python train.py --train_examples=203450 --crop_scale_min=0.7 --fused_qkv=true --parallel_block=false --layers=6 --width=320 --num_labels=300 --beta1=0.95 --batch_size=256
Rows from block 3, named by matrix and row number. Rows with one number belong to one attention dimension. Each number is 128 + 32 x the weight over its row's rms, rounded and kept within 0 to 255. All counts start at 0. Numbers have three digits each. After the name is the row's rms in percent of the matrix's.
# v: attention query, key and value (stacked) (model.blocks.3.attn.qkv.weight, 864x320, the v third), inputs 108-161
# proj: attention output (model.blocks.3.attn.proj.weight, 320x288, transposed), outputs 108-161
v.139 105:123120172118162107159157087080148098093136141141136089078104165126101063115159079153099104167089144130137159074156092154111083147159047078076090114105149119120137
proj.139 111:114153118127172107133174164123146141148130180143131152145127094176085084102162078105115128179109128145098111131099101109089117080122108072134071143144069149076105
v.140 105:101111081136100142157106095119104168150106106143143194140117197123129192096172124140109095123127171126124137155073109087074139137083169183178159126103094095142086
proj.140 107:133102116162100141083090085127084136090123060124131096118134146086098137120122154139119144102102085128149201154145141119169145179146176177142188097146169082138127
v.141 093:118130103083124132150150186158079076127129140169120059095150079152041098104110132179094092122102043099169157064110052182193115147124176179145147129087096126108189
proj.141 092:091157141117078097106158203095087179144094108116121184145136131164176118133151175129143075111152146082128117140089095113107168165124185077115161184109093170134093
v.142 089:141140142138144142092159147134209137125183187103095151162115108107130159112167149123102107134120148129155148128120160072137120125130091074046091139134125100107201
proj.142 084:163118090118175156172104102141189116134139185153141118115086104131140126103148073182081149160108128189082105130130123136107095063145061154162104094156141134176084
v.143 097:076087203180179163087117119109166105102195115084112113168172106168133134155147131157153150081108189118080042132124181100124147156159132146110089143121152186149121
proj.143 097:150126110126130157162117140123142105122170135097112076164155177121167114162137092092134124158122111149152103131109104187143100142114094158139137068097119060120122
v.144 116:065123147126112095130157091121113132139102155085086182105151177163112160167123114122186142075170149128147161104096092116111096132115154118114068145089144124127089
proj.144 122:175169106177161187109145095090167120168085107113111132098157125110141141152185108122126164129134125124102072141102082142110121144145077126120118122148111114135138
v.145 113:089134147120132123188117135157096121113073167122115165139183171128117127125056130166118077111166119124109162122118115131139128112175151113070093160149098113113135
proj.145 115:154131094170097152082153104101147135186111112136094126084154147157159095128152145129137143121184111152133065145115115087117062109120097123173115159135115115148157
v.146 094:101121085193142128198108135137083146090098169138139115112148172113159087123080128185082152154078117067128128119165131153108116139180159128085208114145115115129085
proj.146 093:157143096100107167118156144109161156154132137101129158140108152117143091150088153154095132133127117120103059138161167127143118107145126163114168138087141117136126
v.147 084:106164139116096091055131097120114079173142144061084115070134113201112146131140083108092181140111075133128212135106106153159170120137145081145064114124104197123144
proj.147 088:115175118118131137168105126094074159157094103144152170118145144098088159104172135138186134091123180115131100129095106117100164155146126118119140152153140107090102
v.148 107:099134104126174105115148117042195101180186079148107130132127176177124197129136149073143137092130155157144110162170151105120138104109137136193104141117113122105100
proj.148 103:161132106150122157135131151158116135108111134094077074143158124124168106135127082108161112120091088162136184135092101171139154160122146102082122071129100156145121
v.149 114:230147082084156148056134160129113127169193097126115167181164072131095182111117085100140162092162138172185120130147121047133145141108132111128092153117134117121104
proj.149 117:073100175161156083164149157144150138086172120119149084146103136114141153096123102129083116141085117135143142092128125202123183106147105117108109100095098151150122
v.150 095:055141158077101157155172105118169162148071079138125168114087117072116125108157154153100097093105103159099143122134131167130079092138084107186070091095116110135150
proj.150 096:146100138141137139078112126132138088142075133171120139089168108135102140152114166119184123153168155120121147142121125069126102145121149119163096176153109128084147
v.151 087:160151110102120161077152148180158109098113100144087100148166114105104084132115068127129088193078156096057086112076095103158142169131144112144086127104136137113184
proj.151 085:152142133141098092158087094135102088141128119153179151143127136172140128159104133071191129122140160109171140151154141052152104119115130099204102104128151112169094
v.152 097:133175157114130180104119090202059153093151144079126101117135121107127093129101102141107101112150102137116177091105104129106160129173095128017053091077188140154120
proj.152 094:128153145116169060110145112129091103163145105174162189101113139146079164108109120118153124160143187104133067121139149079113102143168079117197123171174117089097148
v.153 095:101091116094125074112105147187037083121154165071074179075154117218121143155113109075179117139157158114178187124153090173134120120147139096154092149131086174087105
proj.153 094:091134123132154173169088159089151150148133137133181157143139135023103171114218110163100157085122149087126132106132076169138172110131144148103166160085170096101098
v.154 090:090117139077127141105134139122095166137192153082107161131167097168113181110134090071149183158169118139160159097130086140116170112167111091185046151097148188119099
proj.154 089:097165144161174144174092100119127123140081105165187146102140106075115204093186142107166145130105173075126145118098070166130153159135140140135149132112139116086141
v.155 112:114128125172102117155132146083074100205127152101125090194125077117110132159160114146064159141108163139130148100175071169120158123202101164139143178142107162132137
proj.155 118:068090140075140143163093163136130194076121146158156152109136128067130112075118156179106107139116120125090149088140152179110173169111177193079150138129152155104165
v.156 110:105132152133128138149132163067088124140087176152150149172141125069144162181175086150068127101130126156124118092103094147077134124145112176102098095093172186159075
proj.156 108:058098184115161099093136132131131115107135114177107181086107112123125153097101152161114104164164171115071106129166154135124118170137073178130090178163102138092158
v.157 097:087149177117079165126150147138142154190169137070132152036111159104132161175105120134162109137151152096172198159092089150132147092125118088133048137155159111160112
proj.157 095:155129069143150162102133150112104120182111114104134136105169116055103197166210160118180133099170144107139102147133098101121084106086142140160100163127140148093158
v.158 086:091050148167118096137108088171123153110129106158199124147107201135165133090125155120167080169134174107099123107177159159091160144103108153055184141108168099123083
proj.158 088:203137082116120143101155114172139105123151147084115080107125135182154090148109099111121111142106055123149105128141138113155073110117125117173170085132139126182136
v.159 100:184122111123131085117140072207118123061123159150125138112081137081111101157101134133112110126152080113153139173069111078117157115164153072133169099122144143115140
proj.159 101:142181131133109076130175077096104118173147112138094139156097141204125099134120120114132165103147168153115073165112132098111120107157066076117108125158105085111082
v.160 111:070123135173132101197082146169114140113146186126174125086173157191159096183126136146149142134146163090143124120178108165094135118139115169090122167149088107110107
proj.160 114:144134093101132201136077128094152157131117155119171136119178122053105138133153129171095139127100115092112134096157126160135128120121161197101174120109179127143166
v.161 096:147153170158105079065133165181111142157141146051085136101099111183142156114096115121127132124140149143122174112153081106150104104160134157178106148155082154115106
proj.161 093:104144098123121179193069155114121152106114109107211139150171124023101184125186120136129117104087124084169170095142098167143168102126173150097144100065191122122137
v.162 104:068073111153158084162146161158115174124151183085170136143152134182136158140083142093152150148142138120124131110150145138138160106151150161083116194151074108084103
proj.162 106:115105105130140202145107139118164135113136140092158112095160133055108143129186125176072137138103089099110116100144118178130123106112156202131162118082176134150176
v.163 081:068071152160174115173100089153105130150139124138156122096155191155117148197133170106104110164078170096125110104164171169140171123120136161132093150133133132107127
proj.163 081:136117093092146168119138145141162155123133147092120096115137123088152133146172106135090120110123074116105141141135101177141099140071160174126161130118150148129153
v.164 104:155124110131150157131133189105141138071099134156151126163143080073118158133117168155176085121101109104135091090100140160140132159079118136141152124179159090089141
proj.164 101:124091164166123077094118109129164089133133125154147124097088105163162143145120138115120153142154120138134141131162138089141099088127101127185134153116147117147126
v.165 083:185151108149085059080146149210110123147160165118075136116081116178070072150080145093163121099150087084120165100122064083101092161180125098110089144108111157126081
proj.165 083:118174142116132090184113103098092139121152112142169142151129147129111131089178102115116143126083146106154131098114123134088193126139150086077114125138147102094107
v.166 080:096105142104114165121120164178138181111159107127128168107136064103125117139157072106114172116147117162117152102065132103075091127097077107123074119113185166168103
proj.166 078:130148151146187117133104125121113071147106116175165166092126109100060228113156157133174133141170176067130108118101084104138101153155094119174110176173122090085164
v.167 097:108136164142085099155150159147064111078146111086139146078146090140191065124073121148140127134077111068069162141090141167107171136100086108124125138117098088117195
proj.167 098:145133090135126122141070101091102123179146107147201168116157112100071164134183119131189193121116137110164135123143096082103113112106180172195166131109208083123125
v.168 092:141071111149137157178086113182131108069113123206179111136117147071105100094073198134151142131158142113118097158149142091104105149115179112116202157165092060127123
proj.168 093:190147109107050138110148081136150118129147150086099069131128142212147065155103144134084122146099071151146091119153163094143090043137114111120128084123134127180135
v.169 085:191171102122122132068136110133173117076073114164145188113104066129124159098142099127118168164148089090105178102067092091088089132144108132117129098090167093117119
proj.169 086:114154167166138056113125078102093089137127124176112147156105114180093145100112162149143161138173196155141107121116128075098133109164059087107076159196102095094112
v.170 086:171087097121147133142128115170177144099127145164138115075095144153158117097148193153118110110095153167121113122115206083099131137120106133135156165114120108067140
proj.170 085:167129094125095108090150101153128151103136138074072056151139154195115061162116103121129130135115073183159143140092146144155101081136148084120121059121141136171120
v.171 109:117097100124135048083160137066107093146154142126106142128119104196125157133166087106134137140157106164109147142172090126084138127171154136176146143084099132109119
proj.171 107:084146135169141189168127186130141173097103136135107144153130145084136119076142107185133124110090115130096161119097065230113194176140126166045163110094105141112106
v.172 099:163146142123115109127109116130189126140082129153144116148094181092135130070123195153103101114145084155110074139128144077133140113162196143165158124161135091147146
proj.172 098:141119141149080122106186113163129113108128127113055073112119145238185060128091153099108098150146094189143107145129162107117104116113082075110079110144082154146139
v.173 091:165086083115174129162085157090109137121131156144172124131139157159158125144167119120124145107128128175130106111183114107143149152096135117115195163166122083087112
proj.173 092:114089128126118150131133165154152152077176171111112067167114127120128094089085104166068117160087079140136154091100145215155162106139161142076155080082124153167124
v.174 108:087110143142139148163108099106166163160145141114082135120099169149086186125125124123093146083125165165141137072135123114145169121170100127078065145124128208147101
proj.174 103:116096126114165132110162136177124134103098126148119110082129112119160141092141132107147076153133097142093125115113136142128102201112140154155113128159104145126207
v.175 116:142110122149102111154131094173119116111105204104137119092098172163157070152123186157096101117125148100084164118158105116151142110185169142101160153121102139128108
proj.175 120:127179074100101165145143117079097190152139128104099135163150159139073101134163116148125139081105145151122095148094142142111129129118133109091147121138163122141097
v.176 098:192119145089166179086159164121188141149146046148116105134135127100106101095150065112158139094098112159139086124115122065111121187054134098145092107138174125181135
proj.176 103:150129149145146056123149121171117071118148123150129110143110124194129144116080108071175108140129134109169145131126131090148128131141106064162106116142072128135121
v.177 084:142110160106147191187109100099141138139124127172197132180136172053116157155126145151075083139165150070089119091125160123148108116119178105062190148150150147126093
proj.177 083:142114132081087102087175105145139128112139140119069093104097130219197086139048151124115095132161125183105081149153198091134062111122074152162095121183093158161150
v.178 099:132100136120135112154102080140074138096161149102135109157118149174166104134139139150138195149210145134121108136153102089061151155164091147062133145106160157150064
proj.178 101:115165152100162092149152092134121135096150112135113119126093146147100124104095119146093142154109141124076109118122153185120124143169073152097124079184105104116147
v.179 097:194133098148136149069136118150130137131152114086094151143118112114122151115144093071148118091151106140187152118081111114156095136141092135117085116150129155175097
proj.179 098:086122177147177080161152159137130107120154112129162148170085130097104186109121116110104127138114161106130125120124138161141179133168101108134102135109087116101099
v.180 093:073115115140142164195150051120163083143150111143165085116140181109078114157111163171118110111106116138071112121184147157168162136150119108095167116081149150147115
proj.180 095:218184074098107134104163103148101153175106155116086108134151146191161076145104127070180131113127101142122096167086130085128076166093157080148167125178120135145125
v.181 107:159146112154116122151115111144098093151142195144179115106096098148129083139108098102090125127162125111135140106154084104085142107143119118127177161143092192115077
proj.181 107:070129144071117121157103140098128202102162134104146154145129144071112122116130120189067121121107164138068118117143177184108157114122125185083131128148149143131135
v.182 108:155133126150125190117136122194120148125080111147157072138134131052092048113098145180103092134054145124098129112160155149147112183163116091103160090182126089167167
proj.182 100:170104114090116053115124114164128134152153134141160117127111137190158124120096160072138118138168107126167085124163185043130080110076159078202125155144150135134129
v.183 115:201151138098127123073105122107145148191091143141127173125130123119120167141093115066102173086196102159140182136134093039128144131150136145069083150124133141138055
proj.183 116:072127144148125081136159098127092153097154111142086065117133121170106105067146122163094105153108129173141135089111139177106150115151085094084066089184096130125163
v.184 105:187096145149180196102109144138077149103080065109113159145156101102122038109115115178167117125076142126166101164104166162133099180088122106089145066129151055117132
proj.184 101:150103146147174050110134135130126069148172101130160158134079132129081162169084091126165163132135145106161116145152154084146098116152081122215143156110133097146093
v.185 096:064163152151090146078112166169091129107134147086070133091118114170115037167092111136154133125078123101080161156109074166118127134136141097133117147101135122145181
proj.185 095:145176121102138135164073122082099124175116107146182195143152142068079172144164125131175179092130189078134106148125104099117133139129155142152179171121179085092088
v.186 088:211155103089133160089120137140147130104151153124126112129128090135104104085094063131161161166156066104111118116045120060141108131132135086105114130085142130144107
proj.186 091:071156189140136046141143110092096109134167091160109148147074141162113139111118100112140166132139193150122093146085137127105129126164085111155091150181117113120107
v.187 106:160141129168148128146128149170081144140173126140177125093120073180167078116144115133127136168107166085127095175148114144146110178117144130189173150173086125096127
proj.187 105:124145092108099138171081147113134126105161150094184104168137137076089133125125123125109137123075121106179158102160132168146167055129182130103169089046183125147108
v.188 106:208148126154089155154122119200081141121073171109142123144119141051102106152052157180105137144146114136155133127105142136102102145187099140051134151204174159155086
proj.188 107:078110154075130049113183085135124122138165099137148145096086129168112153111132171130088108148145154122123068105189190091112092096138080144158073168141112109109181
v.189 083:182133090104136092074139135185103140040161173125117159148118066101167105127116151148116119151113085121064157159104103117142163102131168092120109104101151098127141
proj.189 083:081129173184139078124126126067146102157158098178119174162093127144119141120127098135129182112136198140106097156103103133112129123148070110136128158119129101119096
v.190 109:117133135139086133083141164083135085132193107139171063136136116165112150178161144201084155184074136120156104118178165176148164120153099112164122106124089132182102
proj.190 107:107123138066114160175121125163142199099099123116165135127138122102185155114159176128124106105145091082119138085169091123121191163082192151112146110111119147118126
v.191 101:122136202137144163112163156125167098158137067094089109061109112157144132134190109110143102192049118135114139119145123135161170089103114108200114109124133143127205
proj.191 102:142141083120128147142055148119080133132118127141171153143184113067080155164165129108209136086138147097170183138138095070122117136083195127166153135126189133112110
v.192 117:120109160165142113149148102083117085118185097145102077117108160117126064068147143184093108120095130123137069083185125156126148155111173129144131058088108143144129
proj.192 115:143130155052113116147107111097108136126130093092128158200160129132150104124118105168120187069106137094088121165109150022125126181173146074121043136209128130182086
v.193 105:086090107102111140071121108130079120079192115114071081121142096175138065104083080179112153127110115105181153126158151140087152138165136135135103119069168121093086
proj.193 105:125069084178125112132136087146131133161068077116158144127169173089164109116127113089162177131081138131121095165100138110125115150132174111169140144179082128160105
v.194 121:154103144135186120125092132137094173111211091158124167130154079134134139089144096128159104129126167175201115156095152122075050086048148149144106141100171163128111
proj.194 118:149149100141090149140135089095097089134065123129139099135116129120134168204082126135170202086121115160067115133074139052138120138156165119057068104155141117146096
v.195 091:168125140104162154128165132115201100111103140185141110138105173088143148044120164107100129167108127187096093157112198115151086134067121126074142138188135091146145
proj.195 090:124175187074116125106135108127109141080148206186123132177123120171085162182084143168171150056153178074076174109125089093162092143158112136119082146080121165120109
v.196 098:214178173143133108129129150102140110089105084167113136128172175087198113044134184114159138146144114181076077128098120085117104106103167137146154093123122130128113
proj.196 100:118118170064115134138109105122089156103189178174140134201154128155077141162102137180141159066159167086109149095146111119132101176145092093110090141121148136095136
v.197 097:189169135122136114101125135081141102156151150138131125117094165143102162087188082154094105173096126093118114172110117087145185133076174095146125114131077139109148
proj.197 097:094156153099075127124150097094068140093124172189124148170100104139085121130136126158171125022102151106103114089123140127144095138154130099158121149157125133129148
v.198 095:206140085140136155137125093128159076110136104112201129115113147152144154158161163117078118157124093121093135136130167097188122150147150073109125139181119121128151
proj.198 095:071197171144068111139177124134094120066161176185143142105124114162084146110153133158144066077104116092126135063140092153153148093124125166170156197093083126122145
v.199 103:084058113137146159143135084138089179111160119116165140138095131105112115203081135139158095114126191138182109136158106113084164142120133165088123135142215178145099
proj.199 104:137157077174144126123168130121169079147097091062152129075135095113183123130126115092134139180109086162166121195080087111115140092099161156081124099097113129131113
v.200 113:131128095054109115112116105164118048100097118134086100188133084151149069120080135184100162122118073144140110092123119090170178126150135106147138114103102104066107
proj.200 111:109043137132158140092127119194150213157142133158105120162155151092158115089170150136122140142135204127104124113154142198131110169112093116183172167126102136133158
v.201 109:116133105081082104147179104121155083127107185151103082124158156167106174128148169112138170106097098089110126136149121097166168133161149109189129105128089109129155
proj.201 105:118086153091164150132132149169140175146132154113096119148099114112115110052162129148080101166142177105166126126183147181111113163130062107185184147156154119106178
v.202 111:111096129178149134158152149071155162097127137195135134171138166113190137055148135136133138173123127171074130111056119108116200051087138139118119148085113124145069
proj.202 108:158091140121164130099106113120166141186104112082076132172080111127132109175092145118120201091185172124163136181133097084114091173164103061094091040146184114116132
v.203 089:152180114110094094172164160118149115135061139092157103148096163153092141069104172113083173084138097156125101155130129112134170126096163146090181158134094086096138
proj.203 090:132176163086090134087144149150129142098213174180123127176123091130125109121137134187102092098130174090131145066143115178140105138141102144140121157102123127169166
v.204 107:162136088118143077105146154149115041188133120139147179216109090134138081152138175171127139093070089156146076098143148080162138107102124138154185097112133134126152
proj.204 103:100170137144140205137117148080137173119109148125124089115203093125172087116177141174069134137163195155069128147096122186116114148124145107075131180110145128120164
v.205 105:086109139102113115069135145113136108124126113130077098159140118106146114131140122094132154119094108118117055150161157105133180155157117129164158153130044123130125
proj.205 102:136060101124168135146127155130136140135114126097127115132120128110127094086149149091107107173151159126173126177182194184103097162109114097147196099162178127085155
v.206 115:139101096142087156107085099152118136128208174105142156103079145125093153136130062138103103104163149091142186170177110110127142117163137113076140142120152160112077
proj.206 115:107191102186085107107195106131132068126107113151157110062110108117136130124147125091165071110074095145165113129116125151134117060109163181176172112107088129152134
v.207 102:160136082164117172168115106205133193053077136176161151092108172124178129129062181186132082106147146153179114113139150144137159124123171170075117117167171127099140
proj.207 102:136159130111124121091147122155167142120166128118115128133146102139158135132111153178134120152123127133157152113113084122145165121131107180121128138047101133148143
v.208 126:150176105144138150081124115156136106092114160130149135118132063118112123173136122161169094139131142089123150174045114160150073150141116111174148111186191111145151
proj.208 121:081109121179130161138132104092105122123102100160119102067126151125091167126137152103167077160090103193084116077157165165123205068095146178134183128081126147087143
v.209 112:124192168158097133163133089131175163143129123149152154114147119110167193141092123078118142115199111191100155122106174095160061092122113065078147181192161142196126
proj.209 109:131158146111156129149104168124121126108120169170154140116123169136108183192088155154139121129152166087116152118133064159117094139075151214147153126070114143107128
v.210 094:226152152116190124027171142108131072133155073119137112180112096108167154095146138118162160126090077103148095155055130065106092130092201133147169124175151140141135
proj.210 097:085109121153092186153150118070049161105093153189135105138161140136083139108147154163164122088117191155081107096130150179112101139105142123097156158140183143084171
v.211 103:116100145158153130171102100126128209127154086149172162104118139075129144178089141096143123110155162133185129108166169146094089131140099184077089129150158135184104
proj.211 105:152166112137146113176098148110153082105106106077177132087137139152150149184088118149124171166140071136135139176093074074105147131111160162064103108128124113119106
v.212 102:155076141111091130143156099134190132144099139114163114094121190118139170208149158151126155137143109150116129118168172146127171148134077124085104122101140091081118
proj.212 100:111186147126120096123181132166117138102130192126166206097149125164134136111176098103154108137128117075173141127102026156162118099116118127160128207078068101147107
v.213 107:055142082151088136228134162166088153157097209153176148078127187150104133119095122117149068163173145145170203078133096199174117120123107139111100178147147163107137
proj.213 112:157189140104139105103099147150192077145145093092080098089054102134143149162106132156095115158136078136147156126139125077116174093140103171120096063115124122149131
v.214 091:223134112098104164175166140140147101116068088167157155116121172090193157088099148082117159107121078174083119161116149083108159115105117097125181115163098085151133
proj.214 091:108152183075111141117138133140122165096206197177137129169141107140103135140107132172120118083159193069127164089141082161128097162127103149128120159079130152107156
v.215 107:131108171159172120102137145115151154127071156169150163156131112124186178144122172115144184130093096187126105117100178068136139069121126154163123142133109098148112
proj.215 107:144077093140204176132092161099160172153106163088128116112130093135136125138132139127095159178190201154144132172128082165108093167112126105082133094113214113090163
v.216 103:060143134134172116175077137143132152077085130197125161095143098087143104099103175144153108139141115124121142096091154178120070143123133123105114097158183074160155
proj.216 104:152078123133170163112082147126156166110114073101068106123134155139139136129095149150120134179164107155097157124134130092139200135126110149086107084113146135101136
v.217 100:110119155104160140030111117069107145106151093129135112163137095096150161184171097140158144150086141063084122160088151104135100169172119109184162085130129093107124
proj.217 103:099054091177137135153149112086077130107074130131155118079134152119090142106135146046186093158113116165109100142143199158121130116093155132135187128144161150077132
v.218 106:187119143104199117140095130142146157071091079127163191113122193117129139161125179147145096114148183152167099192160153176084084174126156167131115096178157115093139
proj.218 109:124204136111074117136183121125089080081139196138165120117133089167105173148107125127170118141121061136123148116096094094159162077147130151072114171056120132098113
v.219 093:108075185139181104101109110113140151073201082115149108136092081108146083195176135126105169147108196084089062162167152100060128161201141128196114119073127116108150
proj.219 093:121093085192141136147152118099107098125061106070144142087147143139112113099149105049152128155125090158170118211125137122127135112114158082115161114175153124085101
v.220 112:232123143107122182058121092156109110077179131088117138129101105120147067100070141149133127131125115092155158176102152109151133128113162128089158113156159149114111
proj.220 116:055132130167061139135174080117090143102135141190149121121175155142094150135131149132194118080072134151078119073099125136162146087132167169152143186086067156139120
v.221 096:103139162122150136062149111113113189172203109152076163131147070141138181141151135100083143093199152125174098110154112110071094135133119162138158122081089158136125
proj.221 092:176144120064135114169107181094097098149081147120186113133126136114178122161137110145125156125151152125103102171116155105080050157116170096097102102184174103162106
v.222 086:187175079122159123123134161154149150087100151086184152127132189108120094109169134157163074150120096130084167112107119095156100110096187136128175108200168166151130
proj.222 084:087179147124068151115142086093102122073156159184113111149141100146072136146120172165186096077108123153076145068108124113154146094135136154117113134077111161105156
v.223 105:135107162159137184146144106125161148068077091152187097113137131055159108146161141168172100145096152129085130105077135121118055140131179150102111103137219080188158
proj.223 103:109100136165163156116144087097139160101125078128095167134156161163091135143091134145169152128106108131131152130148067100128201137121124165112102098100116164088105
v.224 090:210168094073116160118150113196145111130124098129186141103130144145148115081099140077085159127155082137106151112150154121170130135143169125065153149194114103118164
proj.224 092:103143174107107118114118128148125187086193171195135145166145125153109134134123150182132113076118174083109155068126094162149129149132098160184140182084096144146141
v.225 110:119104173119119139072132103196122109079096163094099120133143083127133107157082156141112158121139101094083120107072166112157145164208119166081100133124161115129111
proj.225 106:084062101211166133124124133159161169128146094105134144068193169131139098067165134115137095205109149155153136149148094180130154104092141151170197162082087142115135
v.226 083:080151107131123119132093164143066113172149146112099188156117047134149085113069112164140082055113149115179121126146142144129115156125121131095153125096169183137120
proj.226 083:144103072162139168139080117099138131129093092078154090106174130114163117161095137113104167189156109178111129144061137079100149149127157156029098096156147136147126
v.227 104:043070083106098104156171140126128174160129178145135134136089179166126183150158148163155122130081167111151168125133089086122206123164132146173145132091120124102092
proj.227 103:176131106098166142109143144145160097159087139065096107139068076091172107103161114109068140182144135120180114182133139132116094153155097060114127085172160096136163
v.228 108:096128101116138169148134089210115135106097147195109176104150159110170102096050116156176108085200114215189149094075136094127073071132094163105149178107210148125093
proj.228 106:138153084173166161087134122147183129151087122128098106127119112101181144176117141154115174142139176142122147143096054125126105148112132175069109085113108142163135
v.229 101:150087172147148104088125134085105127182173156176175166084129111103148218197118079073124132103176136120141125136096111081090136117142107185148121160159115152150089
proj.229 099:112152079162137152178117161080121071121061116086160087066075105126118135143153118123126124157132131168151103169124103146103086117095164126086131054147202099105169
v.230 090:052156123117143095159118147096110167200166106149130147099107070149100174229146127102131142155140138084127176151103107179110118173111070165162101142124121157136159
proj.230 087:141124094170131118161091157090133082106083089072158114025083140133134151137118113098111086190141041180132104142125176126118177066114137167117148094146170103106129
v.231 108:150112166175111206066100065152114118098155102116132093163110086102161115133122088174166112145115133138096060120109162100109122085151159117079087108173178164185114
proj.231 109:098084095192153124147109104086139176102122079116167162094192164135124125147113144134189143098102160134106153171110090129132129141096196173143131115103109160137106
v.232 105:067151155090128106113161171076130077163143110083082091150171077137136137112178126166112114170130123083127145126138072132115090171119111087191126056097141127158162
proj.232 105:149055141118123129143109111099089133141113106158118112153101167112111139126119125084140127123127107135081091109167232113114136129129124099142142104201147137092119
v.233 105:138133139149132058185162143140119119199119122143164183132150092096096108146144199102162109131117123150122149081176127165132049152065164139155141121150115098134193
proj.233 104:149172189030113149181095180088126150102146180132125124176135139133127161158111134188065158137172125118068142096116147115117142144144105131053070169111151111114100
v.234 112:149135140150108110078143133122134103149173094148094105151132065149101135097101125122130141079128093133181174131095088108121166072043209124190149063107174168117103
proj.234 114:105136117120093176161129121072072124177050160115155120152134119107124161130153114174116178109103203141079085129095150146111101164160128088116111167181161092160147
v.235 098:131125105132066108045127116157117125170143177123154143133080099152123149119101077071116147096103095130222168125112082058180177104157138153148179127137183131104118
proj.235 101:099125078182111150135154135108115113167083131115126095098122098112158129098191139138112105173089177178126075115111139185112110119121156118125146150151144107161202
v.236 102:138151106147096140206099134160115146068081126142151178096107149118176128114077162154149072100142100205165134124120154085141110107094162129074153154168153119158126
proj.236 102:124194130105127139102146118149159122102159148130127122129143095130147135150113148177134128137133143126121157109116077129138139137126125194108120139072091138140162
v.237 092:120105126097126139046088122161108093157175148129140098150133051187131146103079116115132168151122081119136160120067097075176152105119107104143144175116145085095132
proj.237 092:105079097195127143137119158129143174183083134114103107105124118109154115105175136127119129147127205189129101131106131174124087128135125104168164162139160105156181
v.238 106:108163147122084162164112109171142107071062165136118106119137158116126040098102144130108114125086089178079113101103149120179169091172148101062120131138145113147116
proj.238 104:099070129149182144100104131153185229127190107123091169161191143125143086092137151167116129134125178109154159138152090163124135172121095155185153136090103165127145
v.239 109:113111122142131137186091120169083108094094139138139101134106161101118048172149145158139124159086157096073068103144172162129132152201139116078079121150139168144149
proj.239 107:110124123178142108119087113151185118077165057076123149050156134157118109108106127124143106142119065134150169166129108085144204087118129180141131115104078152112117
v.240 103:125169102131083082114153142129115138100114170185121087184130142143140100101110105185111089132118104192142106130083132090125171119144181077141099124121150160166103
proj.240 103:156100128130138149137144125124192161126164135087119129108112090119116141142177186084088133095163118103175100154120111165099121129082094149088148117111089168101078
v.241 102:177104121181114153165125109120131143079115078161116089058094187133195141129095137112106137169172125084053113116145152129075100122130129148116117161142138163162107
proj.241 105:177145110082094143109120140153143098175146127133153151178180127111157128145066098110128160155140107128132108105134130136175112076120141106162110092132146070142179
v.242 091:142114167118163177168105150130117143135105105144168143076144194129123158103180154142087089162096140053121081130107104122088117133127173154156136152167176104089168
proj.242 095:161110155044083110138135166135130103144152170172107117153102193124227116098084115104161152131122111111157099104160145070121079090143112083152132122093112104143111
v.243 093:110105139140081101156131144085166130128216100120117108102125178146169068180132094120082132125096203168130142092175164156077102119103097152056091112114139162178115
proj.243 096:119114075119153140110051108169081140144098149134107162093158108098101163093116172149178180147163110116124090148010113072095096174160203167087142126060110119145095
v.244 091:080152160114149094147124156079143141173145140165176138158105088101082138143141049092094192132120119178133118082118103145093104084148116112126052095153128128191120
proj.244 093:085140095093144093115101138125086183128105179110076140132122110165145164094127159133186131117173174113129101133076124086101105220127171162103122130081107162129096
v.245 099:095071157165189115171104156095128154129148098215095155136179174119093075096142104122090123172112149149137067154139146139083096104117148116116067145130110115123142
proj.245 100:134150132082126109181113169143134095113169144078083124107118108137153138135113127132104131092167117119150141142063098124086101148058172181086155123072138157160096
v.246 088:181102152176115152132154155149138138118076080092115181075109121065184200120123139150138076187123084126108133183122126142060102179158108153096151135168184141089094
proj.246 089:156165150089085120090148107134133114162114176171129095191151167173171120135070075131150126150116150106113107080190137130182136095135102083169140111158117107139175
v.247 085:110111152112160125134111096045187174157142091187117149132126151208122105127154128141069097054079131132161089105191168116084130081129116132113061100103105136102118
proj.247 092:132126122148192069165125174183132100162146126093074138087134122080158149107115169133148142114161100164153128148056072097025105175073168165106174142059122130159102
v.248 093:084167146101116101152133133156141057172199144095157067114093133117093107157133122118114166103089125092139164124193114150183169096088087107144174129150115135194140
proj.248 089:118042015166193163129072073104127148118091126139106185122138104102086145108134169123149153126147139176083108152074170108155102144187146138115097094158120105092112
v.249 102:200142101151163204090107122130091134108082052111158152112075067095144129126129106097124129098088120116098102150131198137114156111125108176092063133147145115132172
proj.249 107:189169129163145098094141131164156146210127143124149086203171164115135181130065103164146126144172144092115081121174114113161096147119138117197168132116098116152144
v.250 092:210129108123108106135158127137161157174080129121169135139097110138218191080140159116111159100153070097125098158157120152144172127148121144171151116133080098119089
proj.250 094:125131133150138063139167163158161110151150103127142082156154169116214117133073102133118109134115135148130116118202138170100155094098080089164103144133128134129199
v.251 095:120169090141127171161122081212104085174137142050143159098131079158146144186124154123183116147137118100126168161171108122193162184131095131142135154151116107076126
proj.251 098:125120144145121138078062084105097121121097127196171118122126127121108101110116097164119122188097137100092132131132174106198120110195115119136148132160138100096139